{
  "tokenizer": "char",
  "vocab_size": 37,
  "encoder_downsampling": "max",
  "text_encoder_causal": false,
  "text_encoder_width": 192,
  "text_encoder_layers": 6,
  "text_encoder_norm": "layernorm",
  "text_encoder_positions": "sincos",
  "momentum": 0.95,
  "orthogonalizer": "newton_schulz_5",
  "lr_schedule": "cosine",
  "warmup_steps": 160,
  "adamw_weight_decay_other_params": 0
}
Rows from block 2 of the image encoder of a small contrastive image-text model, named by matrix and row number. Each number is 50 + 10 x the weight over its row's rms, rounded and kept within 0 to 99. All counts start at 0.
After each channel's rows are labels from the 100 images, of 14976, where the channel reaches its highest value: "responds to" is what is common among them. Only what is clearly more common there than usual is listed. The data: photos of plants and fungi (iNaturalist). In brackets: how many of the 100, against the usual share in percent.
# conv: 3x3 conv (encoder.blocks.2.conv.weight, 64x64x3x3, each kernel summed), inputs 0-63

conv.9:34 54 44 39 53 54 45 39 57 46 61 41 55 57 50 46 52 45 39 37 57 44 44 43 54 44 62 32 39 60 49 45 50 60 56 67 63 50 57 42 40 42 69 46 60 79 42 41 60 58 58 38 43 56 35 40 35 41 57 59 51 50 68 33
responds to: order Asterales (51 vs 11.1); family: Asteraceae (50 vs 10.8)

conv.3:38 33 62 54 55 42 44 49 49 54 42 47 59 49 61 63 44 37 42 49 38 49 51 51 38 49 59 40 79 41 74 68 48 71 45 57 52 29 62 51 55 51 48 46 73 43 43 49 55 39 40 44 56 53 47 40 37 42 61 57 57 44 43 52
responds to: order Asterales (45 vs 11.1); family: Asteraceae (44 vs 10.8)

conv.15:41 49 44 34 69 38 39 50 59 53 63 48 52 59 46 62 49 37 47 43 37 40 33 50 35 44 46 51 49 53 56 48 47 52 45 34 59 51 41 42 18 35 38 54 41 41 37 48 52 53 54 51 48 48 38 41 72 63 55 54 33 34 49 49
responds to: order Asterales (42 vs 11.1); family: Asteraceae (42 vs 10.8)

conv.27:44 31 61 68 35 40 52 33 42 36 42 40 37 36 47 53 59 38 53 48 57 63 54 49 55 45 49 46 40 52 51 37 59 47 43 47 57 22 55 41 71 54 35 37 48 40 54 54 36 48 44 32 48 60 42 42 40 62 48 44 42 48 53 40
responds to: order Asterales (45 vs 11.1); family: Asteraceae (44 vs 10.8)

conv.0:57 26 58 40 42 32 54 50 42 36 56 33 46 52 41 63 43 47 38 51 25 44 41 52 50 51 59 45 38 54 47 56 53 42 49 55 50 52 52 50 48 51 51 39 58 45 36 44 35 37 47 33 64 47 48 29 74 48 50 56 55 34 32 47
responds to: order Lamiales (28 vs 7.4)

conv.41:59 32 67 58 38 57 48 61 32 64 39 58 55 45 51 44 62 29 58 73 58 55 44 55 39 50 59 52 49 51 50 46 62 59 56 60 55 45 56 37 50 51 68 70 55 66 41 38 48 48 35 38 54 46 62 58 47 53 55 45 64 52 36 49
responds to: order Asterales (44 vs 11.1); family: Asteraceae (44 vs 10.8)