Weights of a small contrastive image-text model.
Model: 40-pixel images, encoder norm batchnorm, encoder activation hardswish, encoder widths [64, 96, 144], text encoder activation gelu.
Data: trained on photos of plants and fungi (iNaturalist), 4.7 epochs.
Rows from block 3 of the text encoder, named by matrix and row number. Rows with one number belong to one attention dimension. Each number is 500 + 40 x the weight over the matrix's rms, rounded and kept within 0 to 999. All counts start at 0. Numbers have three digits each.
# q: attention query, key and value (stacked) (text_encoder.blocks.3.attn.qkv.weight, 576x192, the q third), inputs 0-95
# k: attention query, key and value (stacked) (text_encoder.blocks.3.attn.qkv.weight, 576x192, the k third), inputs 0-95
q.51:500566409495507500527530523572508572509544477489538545549553441526460522564443508517422555552485559487491481499450506526359495504507505537430530525515532464512504454510468519518488529453487473512488460484522437470493419472472547528496564547461507509467538485518518514556473556431416437494
q.52:498407549475480473486480489427526543534418444493513553459498444508471510541473537515575450492462512557520521482529544390454464488470486474473516441487528529485564497586509520487493483521482449508482509564471445527483493545563520446546566493519462560561464482502549543474423539463495471449
q.53:498505553462487539527478529504504519465503478531462501544492476470457515534543495542401516508515615511420560500536499467456471487538499461495496504454508479419523517531470529514426460534509460459444549468497515570484489550542526541537526515551505484448536524456487514530496441475397430424
q.54:472524505531544550520494456477485511467515519509451507514545497524497548382403453527512469411560585484497488489505499537475520510518548502505524541508503498492436471490569559451470485480567488536487547458546478497511486499445544477570551493495478460592530433464533537447404516538532524489
q.55:528522485543527474456473506497513464486503505511530424432501439513488480531479450559431523526455465452393532462489634468467507485453474518505442482428460545588483556511430463494458446513496464442413531443540549384542477487500509453494504507452484555414476565518530543422484512495513452516
q.56:508471448492477504512534451542476470519443572553448508507513515483570500525498531464532448503469492455526537486426503529455501512410503468586597485481477460487563448503513512418509531533513533472527421473439468509426557588508558489416535540555549437510457452516458583449515494433562508474
q.57:611472473475430418554424457511518511512414496556461513480487519492495486557470504562453395465532441470516512493472550467468434484509512514485474560478466538495466560471477408483478500523531486530456508541482458458495521491548470538495475491520559451485478503500471511450448471526515503548
q.58:473493470592477498495484489510458478538614444501549546551474497474426486451491484486491485493583430449514517569518516577490517529471546579511505492565530407469472523451506483439557522453573532494534446492519461571557517487452474473520526460464515466494476424504477416488579496517469416501
q.59:557563548561569559452503493417469517516547487523533502517455459499472520563476569472479484490476518527539480493507490440462428511556528455482503457487455464428420427596435447530523510495451525515544505478563445453513527486487462401496542540505512573476454540477527535464474471512351426478
q.60:490571533521429432472500551463449510545546547498502565453515464573466489500486477386520479525428535504527463505570496489540465498544512506454543490476422511494552564394515426502510434545501504539534453550515484487505487538472583513463514491498497475502512549540552457580507510478481513585
q.61:593440485441504390496494503543451486485503499435461486570565489477506505517411493566537569492501500522541498554509587547540525481515424516466539545421502465546517554520485579525466498519528521535454616531381520528489541468489496443531502526537551475576471503475484509500473406457514479509
q.62:425505484492431493434419431567494524554441531427450499471511572535482503517501561468498494439486452487501537508476499476514532503539538496561547523522465519541446525512532510496551474642491463507504499588504596472449472514511472482420532498483515436503480470550498504445556501442552457571
q.63:437503451537448484534452469530445512464499530498430500474498540523449515575509468508601544487452520523530485447380461552516542514470497523475541447484494546537547501534499553531526468442493533562504484515516539549457485514455438487502533533459434472454485493546542491563523498501504563434
q.64:519498490469562473465510472553564406517492513525452470480498590533441508512463486546519502467458491481444503459497475585514493489522498547508544526456503537481546524480491481465533485522449398463493490532536502478503441461447428513483403459490484543510483468528575487440495494488494490499
q.65:491544434448454500483437488483516498469421434425524538500477537505574452505428499554492508509560503511477604506480428519492491476487503475467477519457463468424567447569494516584433535469517500513487493464493499524486469552447513546457481509468509515509459511540521436549529542449460506489
q.66:582524511499500438406502513486522563550521561432474464456481477490560562584451503577442564569540506519492519477461527558504486488500480496462543492559495458474545491570546438502440427508449514510530529545495478439569491508461353515461503532514556530552556521539499528502530500560525498529
q.67:467470512524504502457411503557464539428487545512485511486402411555559519488597467539493479492444519529495471543538493465512545541447419517456513448515423485509538418493493433534558493506464489446564512475532559522477503485507504572491480505538528460491537479511483542531617468493464469502
q.68:466504522513458526475521532536585476453497493503550510520508512489530518476466426616481486516477576467550536447516533454504509500506530508504515478409475540524527403502443582537525457573465452444470557538420485435565496418595448481525462536479473473585462513565555503540495451474490448466
q.69:478493408491508536663467498482508481533493558521534422504464558474494490481453498467484488562437496502515474466557494503383510466532551484555490616494516556540501431522497516509549508525508507490530475407489421550478519424495496473535545515563508463478576469524422558477517623491566487456
q.70:550488502480548467455512565494485494468497540510486494529552542496510537541418396524472355477483514529543489445487441537454497437478543464526462507485542591536474494480488492559503462481469404510494457516493465499436440434518507562510456472536548524531477535434440470491563520528584491375
q.71:576451443574500469538545482546518599469499469490458533473456503498477564474454503508545467409515483504470460510520453563513469471505559512555453481533498538574498471527509526491488441450547499481427464490537511420540487464526468483489507532486518454498536555485481550489450466520506485518
q.72:515441520517466536478470414485504555506574553497577494502454509492545442503538552486524559446512481543507489531421478468443494464546436543493543467518497470498444595496476546552536525537420408410455488475521444486553475483496446472490513575407536573528553535477522524478498504529510537501
q.73:517524437563505494455548605499421458521386454441440527516479520479509474527505490488508454518483482502476439520557495501554543502461459474507546412488492505508529501514478470533554520507478544533474537586506583495505539493456560447465414531478440484537448516472510427526453468548441468622
q.74:531532527441506436533518445564450560506455583538541513541479470565515509444550493472374521570496415485520538542403542522425478530465582474498477449559508537574502490540526539501497520500559488532500532530528566514504490538557449479534482434540503467425477537446527448524516461478489489503
q.75:543473571593469534530561493529485444468548516481472581391520463482491473432489480562505488466483498495457524485542431494467504413439516450515468534422517497468465462480545518512499546515489522438441548501511483493520480480487539470475463493463532464490498514388441468509488447515546515470
q.76:467468519477566498520567478519503543501537515427488510486543506523601486461509496487543495483426470496521461505507566487481435507466470490518449587503517453469498513549448496541407529525469509506515454548453543571571521520435546598536541495498584484532504517530537548494479483421515513493
q.77:450497506497500491449464516512482537502476518444530484513495468510508493433525546533378476480508499479539483472503522544460468476489505492503498499458501414617463514470445506506492471506522526522588482493545523441529483520512498511484481532494590470472545498518454540460514487517476539490
q.78:452527476493482454495496514547507528478456542394439473467463494482438514466554536508516512494552499482602419514436450576505446438495494521522450503545429515505538504512488460466488507454543517568516533489566512526533467464444494491535508476463511576437503493504504451531461449401510445501
q.79:504537436544472480534521476534469490509568535490463504513405506522531434491534472484525437472542510446494454469542489509499497533578583508575453529492492496468521503471508432504496487530531466454476475449470494494481480438514493583505411504532593389559489553472558533463558488584497464481
q.80:484464504515488480427475542500512469507519528425440488449519449506549439546583578476482504472518463472454525526499483527472551517478496502532483474516484525483492529529500490565425489531517456550498482471489517534612461488558467536449416476477521518457525501449477512507491483476511501526
q.81:504475487519464504536543519484515494528456444502498455515461569506534531453472567471459460514442585559499479470530546610518621546557489495440532492503467472496450473468499542474510506541463522478555445496471454567494532572448554497535456501530485493462453518418545583499501501534546491471
q.82:485530520459493422563429542493485496497526500578534501464561541503469534562490377504431469507538533494461547576540503498554560440594465593557508496498534500421539511546604484449410516487540438569425513439524460471478524557484459506464447423434491444620513527578445448495520450487477501515
k.51:498490463507456532480450503493513548456553504483470426428482533506492435510471465456482564483491535494452480517517496555520467477517555484481448474495504487470549520465545477450531515522489544561536616495461577515465557535490544487528507534399550423546490448512507460442487546497511445510
k.52:507521536525565499510499482451482516568469543477467505487506492461526533484531559563406537445518504499511486454453474557487551532615440495488512538593500490516552486575516495523540540475516580517548476481495478421527422397448515440444484491503519506527535529475499538513459498526527516550
k.53:560573544524533536479421511497476460478487543589509465544502581529442570497615463494473594468473461451505407512493460480526523498548509515465558494488516526491461540579493476525541462496535517503506507503452503482546523504497455559507443494486548527451504507475549481483496525487502543445
k.54:499477536573483472550501463538490490490534549480507502500523485493515517513559421425546549443520477479559512580526512563523506454443562504515495443522485490448514535496472512471550471469468453492520500522481493508469523520531497439494483507499544451525459540573493499512434453492520484467
k.55:472467539563447433419507496410469474561438487514512468482413557440461475518476511477496554534467463459562472452488492540479514525568538495428482461527475384480498525508480503562569434518499461524490499464479490464461519506479425542551488556484515583536503478485522505611546510488525465463
k.56:484495458521539601458542436466514468525497519499491554465549553498464510508502559533448464487518488509483524468538509526509468451516486465547462538539465451456480437521521472520500475560472484483505557526525437548549498497531527473493547523520442481485540552391475527453477499502421498512
k.57:457477478515510547426527491397484499549452477471596523418466493515437498375541536520430491503528514555528613517445496553533477500510509538514505502480517432517567498511416445565548465559469548479455587476526498500510566469474550469513491524522490481627528538496526505457534527469553485507
k.58:499543476406527468559469462453541536533503505544545559473475517429500509518518492456573501483449497496490488545507583494563524443470439470532483504448475519499563492496552553469501467486496509493428462549526540487449511523515537557511464556500467545528445491464472509435425504485531542521
k.59:497486511519538519533559522486504488507485467503419461452534528498572483526512506485475466484551533431528538464505476527509571510558541491554522420481549470544497513464552481460489492513538539508549513480578509450505425387497536538487494484412494501506462500526482480621489481519486491516
k.60:515518525520539422483511495518517498531535448517491458559487541501480440467565440534520452526446530556510548466456523552518535524497471579445471528518404499533487443460459591466491567435503398443519562468469524544477444549482492430530495581478466503449500519475500448463436599493474467486
k.61:389523526484525555487461593534472485410414466431436529529486531492575522493424444511517550528519461537443428540520478449433432545501505542502515531464514533517481490608495556497522514446470464482507543528535506562556491526485485499476548539554455470496457485465519503559421506496451456516
k.62:581452493514522481475475471488473487548510513513562492507532497538469545574541487457568497444481499610483553526487501502518477533443479455538532473580477492492537533537524489517475507487436466485503543541401486478506462523494503572496469520571533524512521539495502516564477547459441505410
k.63:434424476548431489483535479526537546490481500448449565557499604480547478489480529464474521534543515566510509494548515492457470468546513486548478447557470513498506564483472539483511515549456511484384433483517449505466544494489424540463476516520515501538609463554484489472517500495552548518
k.64:434523548481416527452517482473529607487541436600519581487423481480558522475487528440528457538561493482412495518602471477498499520485510516527450523527559499577432432524502547490498456567519506497476529444470482486560522440567499446502495599530588490536508466514494554475468566490551386499
k.65:510523499548438567514525527478539423510502577540438482479512497531491566501528512496451469510515523464466472527537527555539479456513435475504507503453454513473441536497494504443488508484465586464479425472564477516452547494480547523550519492481525499542469487465516548554527507501463503442
k.66:513504477484520513529487474499470482525488478489466376494588494471511503478457565421558556491468470467455495454485553478507443518542531559467522535516514431505517531502421512478535438468544442424466461563521521482521498443495471447528530470504507454541501524493531420501494549468485537444
k.67:478488483527468503448565457495490500561459427439526466484564509514447517507500492487593483506416560496521542548491533520506514475532550508438515524507561486485503469512523513516511495447487443634511536518528425556446473509479496443529495440544460485494532502505435508588517482587531546470
k.68:554541477467553493585497501489492491517535445527446475484517506488461476496535491394465473539588513486512512524451472570407419479497509477478481485527479507512467455460547536440509522435511495473481429442534551471536527471428465461504477465495523498577496499505532487525472514501517502501
k.69:447436553534496545471477433539441473478592512498432459404502472473484555433430506547547460523527432528526490436487465530507538509536387513495537490546496449462523458490502484605449634482505488418560494505470461439469503494495516548431561528513544520475445566478483552485437459511461495536
k.70:521493552452534512515431533543469507570514434499489424523512514546596523533469536541455520459476431406424512567509559526556520471408468482417474460506482466489498493501511455546501559503449421461465486562477564566546482524489437507450514543461536494507499427510522441517522523463443457549
k.71:489473591489468474467547480442524518477461488500433492535508497537499461527609486578452556517589541453564441562499526438506537525589472492472512510433520516504502542449526461488513515576458508548490507584507491491455531492576475493459489526508507527588511503476467503486502431499585503570
k.72:463537485455506543415448560434485552535453509516455480479572450528429453490458475466533427490442503485481519456479459528469531578561474484495474449527468548489517540550501458452531467521502505553442532506444521548484510505445493518520502590495496432498556480468512532488486568442458457499
k.73:540496516507598473555522520449532510515500605500536483495508449496499544529503447495536536490467522495492480502524465416509523514530470543527415496443423579525543478524545603452456487490488446469438460500516493444451502565531476540497454435532501489420466518516527534500541510534540558436
k.74:493436500514499478539477530555587496518499404566506475512466485478518549548566429445543508532508475517611461529561456540536543546557552475479502541435502599401527466518429488460519552499485496459497491422480483537414554538438479482492480427506498564535498536551467482454473458568496562503
k.75:483536458534539479418595498514563513530424425497457436490494437633573452471498408445467447499499462461523490524548509532531521498541422552496520531490553486529523457495522529433514483551485452487537536521424562534499465496546541567552438427461427565459549461546570577533490557562415437528
k.76:516498417462469467410548502534479450493518492506489478572533542502355479593434475514517534495506447493458498542433498477513571536534483420486505522416548546481508488509458576532568560521475457465493491521527482452489493508535465509500516481530445511533481555468547474519476530509444561469
k.77:576482482496495454491451440566516439514482443542553440514559561447537473496495477508505543554438540490505468540484564496499559545485467513451445534475470522410452512584503493497474477430477458551472487549493480532493513499442526484476489450496472540511520522417548458509452515450415539526
k.78:507454529464463499468494487455501499504543554550476482515477501491516526468497466523501435576577481539488580421479503463482477532496588502491422491492563445502465392434527556529493551546542499470499504496461470472506509614500501527539484499465463520537488481521462495558469544544524505491
k.79:507526496498457554505593524480475400422489513460470558491531548531496442506459480483539542455515492502506503534495468517493549515537490404536563490464495436476472533554455551505542528556516563467471513563432444485524525534568519439484561484491412480476543460498474564562491453488484524525
k.80:489510514508525433505517537504477594517510541489523546572501440440482486562482471502457438554472513527510503404505443479478536439513485485475493521560462517512551536590510534387523531414502545530500402548508498535515474555525494516519519472576516470531558446429510505444512572500518472494
k.81:519427412490506489510532517504447545470483488568577493525424474477472488482468497510511563537456483475526504548368486529491440470523476477587459453467533496502516470486497543534388438452480442503511600421487468495460435507489442516526470489475495593476462481443586510518447509525467582442
k.82:467590510498535521497522576468495492400524520475478540531430458540492527463442443427415534457536475456483547479529529452551538529449556480493552474568515537481472520452473511559468569564496490472508528548535482487523570404520548463545537536496510468495424543612543450509522435529493484532