A small contrastive image-text model, trained from scratch: text encoder norm layernorm, text encoder activation gelu.
Rows from block 3 of the text encoder, named by matrix and row number. Rows with one number belong to one attention dimension. Each number is 500 + 50 x the weight over the matrix's rms, rounded and kept within 0 to 999. All counts start at 0. Numbers have three digits each.
# q: attention query, key and value (stacked) (text_encoder.blocks.3.attn.qkv.weight, 576x192, the q third), inputs 0-95
# k: attention query, key and value (stacked) (text_encoder.blocks.3.attn.qkv.weight, 576x192, the k third), inputs 0-95
q.139:532544553476513468418425602423544480388519521474494510578483477471478434494510549522504441565553450467629535521434449465494468497500551555466444549430531456513442488473483469482524589461505499460540528491455514500457513409402484494471532535524434492503512500428437476560500565401520349516
k.139:489440514421493520584544486515454450510562405415475456513501566562478549413542516685442516454482506551433463505470501547545564419452500519445506497445503525552513396547564529611577443595443510521407592531531486483575528458555445492591450419496455586546522599573543508435491439526448580410
q.140:459566492597577372525532532507518521524478583473437513497475450554440487540542540417516523463486585456419365488530457431484482487477464495558466521413550572490487579595589487421497420506498390521531481520466516600504445482407516493474435534544533534442525538485410497550438487506465592467
k.140:551466511419550510524540517552427397418441531465467357430411479477508565551540517533547632469513487413545548559541543499477498488530506641500492550480533425494456475536500523588489505501552424451484522504532477541449562605476404479508531608461556443480409530517509516508494461504467470419
q.141:529499595503535392524442526503576463491484421475459449478482413480512542480476603494467583404440439458530533515368470542396501633574519451567514591435527506543537517413473512537529529511490525543489544492571472529469534492491457483550494518488492505454490467536580577444451475402525462565
k.141:476566543459473537527500478471505535506462507441509570469500426579432521452572457476418536447476484510491448481424483431481521538522532517403573518528392574389468524477544513441507475513492397531558499482509488507462507523390480511526491471495567493492541507545498464529521503453501458515
q.142:444419556510423468571497479501500488473460556543397464427455451522571549574541565458439464488457540490589546508481554522458484535507554521589524495413565534562462481489497599437517530476378471517486529478513572468460538570589534609534567484517509430612473468526538498499495528480511464510
k.142:536506570565482416476521534475580520536501485576553548522458496529482583473525439519540486531456492498506448497471508559553531509489417457477560525611469583461508544527563491514442458496490476424502418402514466545470448515521494474485595478529545538489461558480498438480462560591534574541
q.143:450626471509556592476531480469475511490503508491420509401546495515550497629463512551486495413570547580486517477436505454547559473457516422465522561612507454458511463564395546579498494516480500456497505473443436484429573496483457493596561521452436531455514586492457566523517502440556558482
k.143:544472524579560466433448573535495541668473442536576520478587589536360539451520569392561541539433630470543517346420514548574485535492454460500435452571541510596470467445482553378447501516525540508512443490572508424507481408527510528491480527538528540541426505446475464584516495540505509538
q.144:403429568471451469468561495483441447402503507608493541430483549542642470482483523488551513476495507524505507460401575533472457470528448541525553417485418536448500447359559435464557517498454467448531492556423468410600551486493454593432531493477481448538488489536502503593411420464527491449
k.144:485510616487521460484514437519559483530556479473494499491585483486406523504503523462499465492491534490466466571440405541487468602548394458483478464515499516466443493756520579467494516469396581604489591504446558619463476556430364496439490528498543510509536512385384473461482563348516555461
q.145:508434461628504569466472515577500533476564545517462473452445506516406522500411420564541569477545515578420461493541553530451564568514522434524460477567456600494523507462481474502429516500490496474592405445474481461460517426459543536521499553474512541553437515468511599420513602475537595578
k.145:487433488543526501593512383509451549475469535534470420476518565508442539529516527503433542467535536495564511518487481494568405541489490493479504569476496571476492486437405428490465393512516560584473562454588566488491487483530422521519499540534433457518444512515422543496393446550545604474
q.146:492483490500458527446558540609564496558580515494426498556460507506480504545465544509413430484515471481547366553491521475561524425506434439432520465511566378486404476561528571493455420571563518485572471544564507620473514512522476542439644439499464543513409473533487511610432517487582384472
k.146:559461455473538415547480487399458506520509398529526472481452581474548517468467606518429430494471479499518592499490468554454483522452384529432514530527518507574521542560353517537488387554508477461560393435493444554521505533518510493520443426512582502559538552462463498500454593588563539491
q.147:425516510476485505533493480554454463540556469495624416453490522558530489449489518441514437486527454548553515495426436478487542579435500485494492541587462532548528517463465523448526473450505434476435521560474436399519548476505565496557460489590455549449513514463439457505515528519490489522
k.147:525524571446474439520462460553576577492452477516429496509433550492477556533469433493568491538459461547538489481551500475551520517506610466544502503451518529487508424485584488527515516479463456428428598468484500559463426427610485498492499450536501439570537505489516525459458464501458504578
q.148:493497454592496582521488380488492548523444488485470564504548483447424530473438484405527551548459495480563508490615536627431473438487509531502476486430469491516523474524455522407448554515515431486509555595400482517553444439501428489504528467530527450486463552435516464441448463451369534551
k.148:492430481487472546581447577389500549492532616655499507476504531475356478438459442451537577591562470522384549629481483578486511484526567458427550461539513496472546469501368523534431497469567455546471618521483476538540561479471555465531492519406521477494652473440501487556482556536502611487
q.149:423532528524524623623536510587389536392531527466484557436570528482476463441524477492475509526601433548616512442561485547461516515520512445401531444424519509477585502510422521444463492494607500567494487492470436510527466533493531492510502506526563396467568606529501502505613550589580492416
k.149:514527552531477553479490567464487615539465565475531485571514503577494579595463513467584539539437436443517506555561523486496521491468412509487376570461536431539462615508638503508493464525466581517566566581472449383414545504503575509528573496505450600522501461475511564441400481383458490496
q.150:519449437446448425469540458590428540511516479457484498456417488455547445538536450471442478584540537528582471503502504543494568488507443459472421416453469530555506502510514538531510516576510506469536471544511546565480523549439600476529522481515461457478597439500578501529473520623516441516
k.150:549568496429495499477421565552558503581542399500549467520532588466434418566587533490602446539499418463524483484465534519523433455493488451527550453507493400561501405455447391504456622476422525397537454434438419463473337552546547496506553502503502529598458533513562526480411497433529540520
q.151:503441571446576499506482541468504451451477489481512520471508475541545488550494548562493371497527430434443494419426456500442430483490553543598498545490549521481432379477480442505494460478427504526540540433456501504458516543485533401509493533544515530511478509452429502528466528432455565458
k.151:599511476415482506530465559555525443588587486452544532522429452571455494483545456454486640542518519523527409500446532542591550464524426448497476503551582454494516488456585481515531442545555500488404571532444479450400442476565493552489549477430516490543428549529569530534645440431556435536
q.152:417547473504466471537523453440523465465500499510524441553472434565468454508423551564461528439500585488639442405494535392450552549517477505469541500466544446528411476556494466538451544524565606630561520447401446440445449595475399455410502537509535512483429541486445541502507502427501504412
k.152:544473501535461459492459539549442508489541525483519620423463404519473564441519501491465545443539458482432523477634507519562552532504554468456444503520440458462586490584509561482511485546545413476442476535494563475565527499481552512556429458523506550456535358533465520488556506521599488492
q.153:486556564434537520513483550446476475553471525527503544558523522457503535506480468443502508518505428466529532445423550571460465525488490521531386466522455515530523463558497412547472443412555577556461532549566474499506589604513554493467399464540476515561539424484516405436518475513565430475
k.153:466520562476518543475581463473544480575460492567502518620475450427510521520504478562427470579447497454554451460543411479488499462485508476568526371468492490538560629400564550571557588485536550513483510556536470467435506473450480538383505524534573500468536583587510471538562497526494442476
q.154:513525498501515503486603552463449471509515476583381482493500530473434547386502490529474557503479544543437514468489469548436630516599514488450397452554448421497546584505514503480435473453581411532412413555549509546509570545507556618533521350441478507526574499556505577521518500509512508425
k.154:390473567558430525471422514391526542428388544437472560540425533546603522442511480499476430483556510441507509532480483523519471571415572478457546549535536568486510564466450575529450440447423538457528488486460435454476483492531571471477389511552509463565484512549491518494406577585530475532
q.155:601531479486491526518488526559548528589419459533524491450481462509522481410470490614505469528527527509488505587463572503413364552492453480425435462507534511458498547504528501476558493479444484506484400415495540454518425564494489516483488547448540388517506512458553517455478466470343585480
k.155:541548511531508528450566405570528456538522557459443578483516436496487486520420469468545405452511458446518453530507623443569527491487509425582592592486450558517513517430564587424607449529506435439477509496417594565482483513543469539564427503530523568454423527549530604567570542519504444487
q.156:529444451472458510492451556482501487600556516608472437493583496426521543490523466485410507493433543483464447470491495599431554568474486489442508579504506551480483448532532446488484463494433460461583475416588461488501534513515489416580516467509465434509432587587405472527507521526444529520
k.156:466526474472519536477524435524533507485478544489502461507475494561506470576528442421532518461435457492547401478482508461494531521486534424470568439476522515545460499496480534447467469376478594558427523539456469451423584461622531520533388507422563459523600383492442498554505606468465478478
q.157:462518550444509520562447498501585484481522464492468524455548515510492470506571468414500525591427466643510462483464526521454432453478522504571519536574479414443476599435524524497454487512565357506468479541490544519500547418356422564396457491438520455504565487569468457510441495506501483529
k.157:569490548461544499456506453433569476523452503530462505456496488491452402488438607484521537447555477427390508600464507503452442512614512532574449405431418454539508559489451499476503498457439474495574532464498548544508461461460527470493511541559510490432550459491500528479423471492411538497
q.158:466388563549553485517593475534516436504508426430465480507432569380504585499486475528429471419530506563587578431461517551545595453532482526426467497446484519482506517517481606478537641528551426560486512610485520515514538489590531500531483611438534541398486384546465498560470509551523497384
k.158:388579462486457534464443498536442493528525528395429466459595612517566552487461452526546544513469454485420542444467493513629566472480542460488421538598598443534549533533520454466390474509525444462511508454500516472512506537504508453452491494587527516506411510447447555483462492486510576551
q.159:554504528505387554511468395495553430576520477460507539496470455524560526475519435482583463361435468517532391492515584387399530441489502506481566541436496588542648485524517461495556542491499576435493510577627495501420522523572492504518540521425544538488566431457540463532428510535543532494
k.159:575448498484443516533395493543511463528517435439479531513528553411505572542500565523468434449437508524564521457537557487495447503494468496579524490478532520480438493524509445512445428495539496444486578591484451426534486403551459511487532525570575537569526438525478500470588346547501481423
q.160:467494464539489539458543527517424494423425449439551443551472560420443490475555399505411453560535555476444537552502471469489462471528496528498503492506512538434466495447517527517492517438475545518493450523519545531530413507582525501497555556428445549540541549506476516449455524507471422553
k.160:536571499486519459488479540585528550444584521523448390490478509526498493462538584505590476450536480520449555495495507565424452555497536539502549498588566434509448518466430438473490490594457456417425500541550492496490404481444524515498505452510476453457517490515618546515565480494508556535
q.161:509448576476513479462470548533526496523467480468521515509479541572484481566538530558425472413509499507578496484564507568500437460561486528577478490426515473490480531523511557460545497459515474534500475512496621500476521515495499537353537498489508460553526447424616506500449524486478477486
k.161:587507493489560465527553488533508495427558472477504499471501526442496507565463507446512560556507497463485491594536482421506515484531509536515458550491449489539528442539483445487425528541517456475480527428477516465524493599427445445491551466550481455453527458534499513487460597499611503506
q.162:497583521516534485430499452574497481478478564489463507561556604568483523547493496550548434521451505502464499472555503522446510423473434443463551494447510510500547539538474428451505506499456496470488559552409601477519518541473550463474477492524514557504545497465566543544519463474551443519
k.162:524524501458534502540552493528458495534539547497469474570505529512462470479539449477463482565484454492566569571509435464383504489484518557570521566566519536478460506538490605493548508436491472463554494543509472626460429521558553535434456490427503520525513556536544445552469556584497477518
q.163:450493506448550582486550529531501537528556525520481503525511550408519542512536430490495456507482517518479502443513520488581532472503577490498442503485538522483588452511495513470528414513481562430555548491455510494519439507516550521487437506498491504513538516456441480472446553476483440479
k.163:529559507509519472445504389481521573501519472531464497504499503480514467546487488521514440532597440505530521497510521501496560519402498481516546497478517479478445531501566456495430433450486580460478456471494504506494542501518483517437476513454527511472598530503460461556516522484458526519
q.164:553555487535487585490471570552552467554542562456481513463547469485447428544480415547474578506503517482438445495487565580560406564434528469408498444619478574535518567490448486505485478493457452551501476535437486492591647488496520580529512535423533486479524548547455567496489515486624439567
k.164:450503476481493535523406446569499518439409459551505533462504507444486423542410456471415449492559545509507564366472517554502611451502533469558609527488602537497565430485566558495564500535473549432560543522441514421603559555459428414493497526482441525572507438433509549523504474517463493528
q.165:509564548474449408439580463488474436357469559435495484513455600473483500416459527535456594522551557454493577478504491458437521477501552386608392485436499493436459418536492505438515499437414504537523505462524486473434461529472610509476472528472541563538506530493523484495581433511520473481
k.165:455469482589402368401485520453586514402488477623571520493583574493456588450563496471485523497523563501532513473531592519395542608470376517532538440459464584493429578444441445551472374586489576401603484430539470514321544565558552589515422480478491494588567591554518406450422461448519461590
q.166:528514575429457498458383520595444476533449480507478434422425498446640600523448495519560467471487416441496431524440582489501543451508508506534506458483482457484545534414420503524447467573571525431528532645524542501509566479441489572454568501589546515520505471517576566419434487548416546463
k.166:487497550456574469537540536491497563526455517522488483548413475361473512562534648452432585586526490399547492530451377417525450519385570554479556606479542509587494417579496425456531445471427506498475465518462457520509419490421532461568365537415424577467457525504488448522505552511510516482
q.167:501463594454504403494509519487495411531520504434511501489504521528520461539475624559453510569425466560566441496508479513526474480558536566523564467500450542549520471475533469436542509546515376528518549500349538463542454479507470508445472504506584499547454472453513465505460541561450437547
k.167:533462485511496510545544460594483488469535585435520516443498545440498467502564450487431458460471467475429508532472501504516551496484645521456517584501434504520477433468509556544593492540460509415493532498298556590475456478409487572591452625592571455474497529475573542499479529539551367430
q.168:469508503515563526466588520438619537445507514485466438562421540538510462435576546450405545482432431483527498525567417581441593551506459506525485543465453528455475515547443504473530488529439532483514535512561566546437416598614442528456517467483564503479570463465592520515510445519429424506
k.168:406534512528472409498475486552633578479549487477524570516448456524590442544637478483498531492508470543544479507467508562516479577528441536405501494483508548510527531496470423600538453504564471488493537479471543504560594491504501464500546485566529486465552445463393488522483447525535512523
q.169:458466566525552585515462447470551416446483532564489504521480520433454494507561538466499530518514466436503495458457506444595590432503467559499461567532509485522456448559453573430473490531427559449576500472454406446565544564554389529453499532500466558480503501412615540535437471571525499487
k.169:559493507507452461399508501468504601497531482399531516442481483544471461537532440505566571439414488546529499471550457471544494507474463572506561368448456501476485548476426558410465394402571458560515421534511633541551605491412620546458577534576520363456409486556469487465472437486493459436
q.170:515561555447510465580508374567412487499435434479497550457563463486515537474601475475476436615421536436443513578494439454503581493513431445512491529560454474444482503475535384423511407517429526522559553444541467540503398434489455412421457392576472478466450476533467489475519569465580472416
k.170:568469600550518447390578404474661496445483555477429637481570565553432471576472463401463456395559514517638539570520477520461533416478526478511612472524500495461523456502458531607464571524425600465461374430460507398463620481523509397604540504477473452510545407410497528496532552449484399518
q.171:455423473493435563456493556534427473475485446399538435432571496510529481550494457511530492560444538560539508433446512493512595521502482481534516464430489479529514504465527489492504484532427513488535512491472406514488677533454419508572544464444550500485512623482567462453496588477467460471
k.171:560513477503466446522523476480414491502465528557498551464441504452564540470539518490489470423438471499513450554451505451525537459540459559531523510465495430531507543569518572526480513484486492589553444554452524467407525541489464471543473539474502461518507485492522437490556563536537484557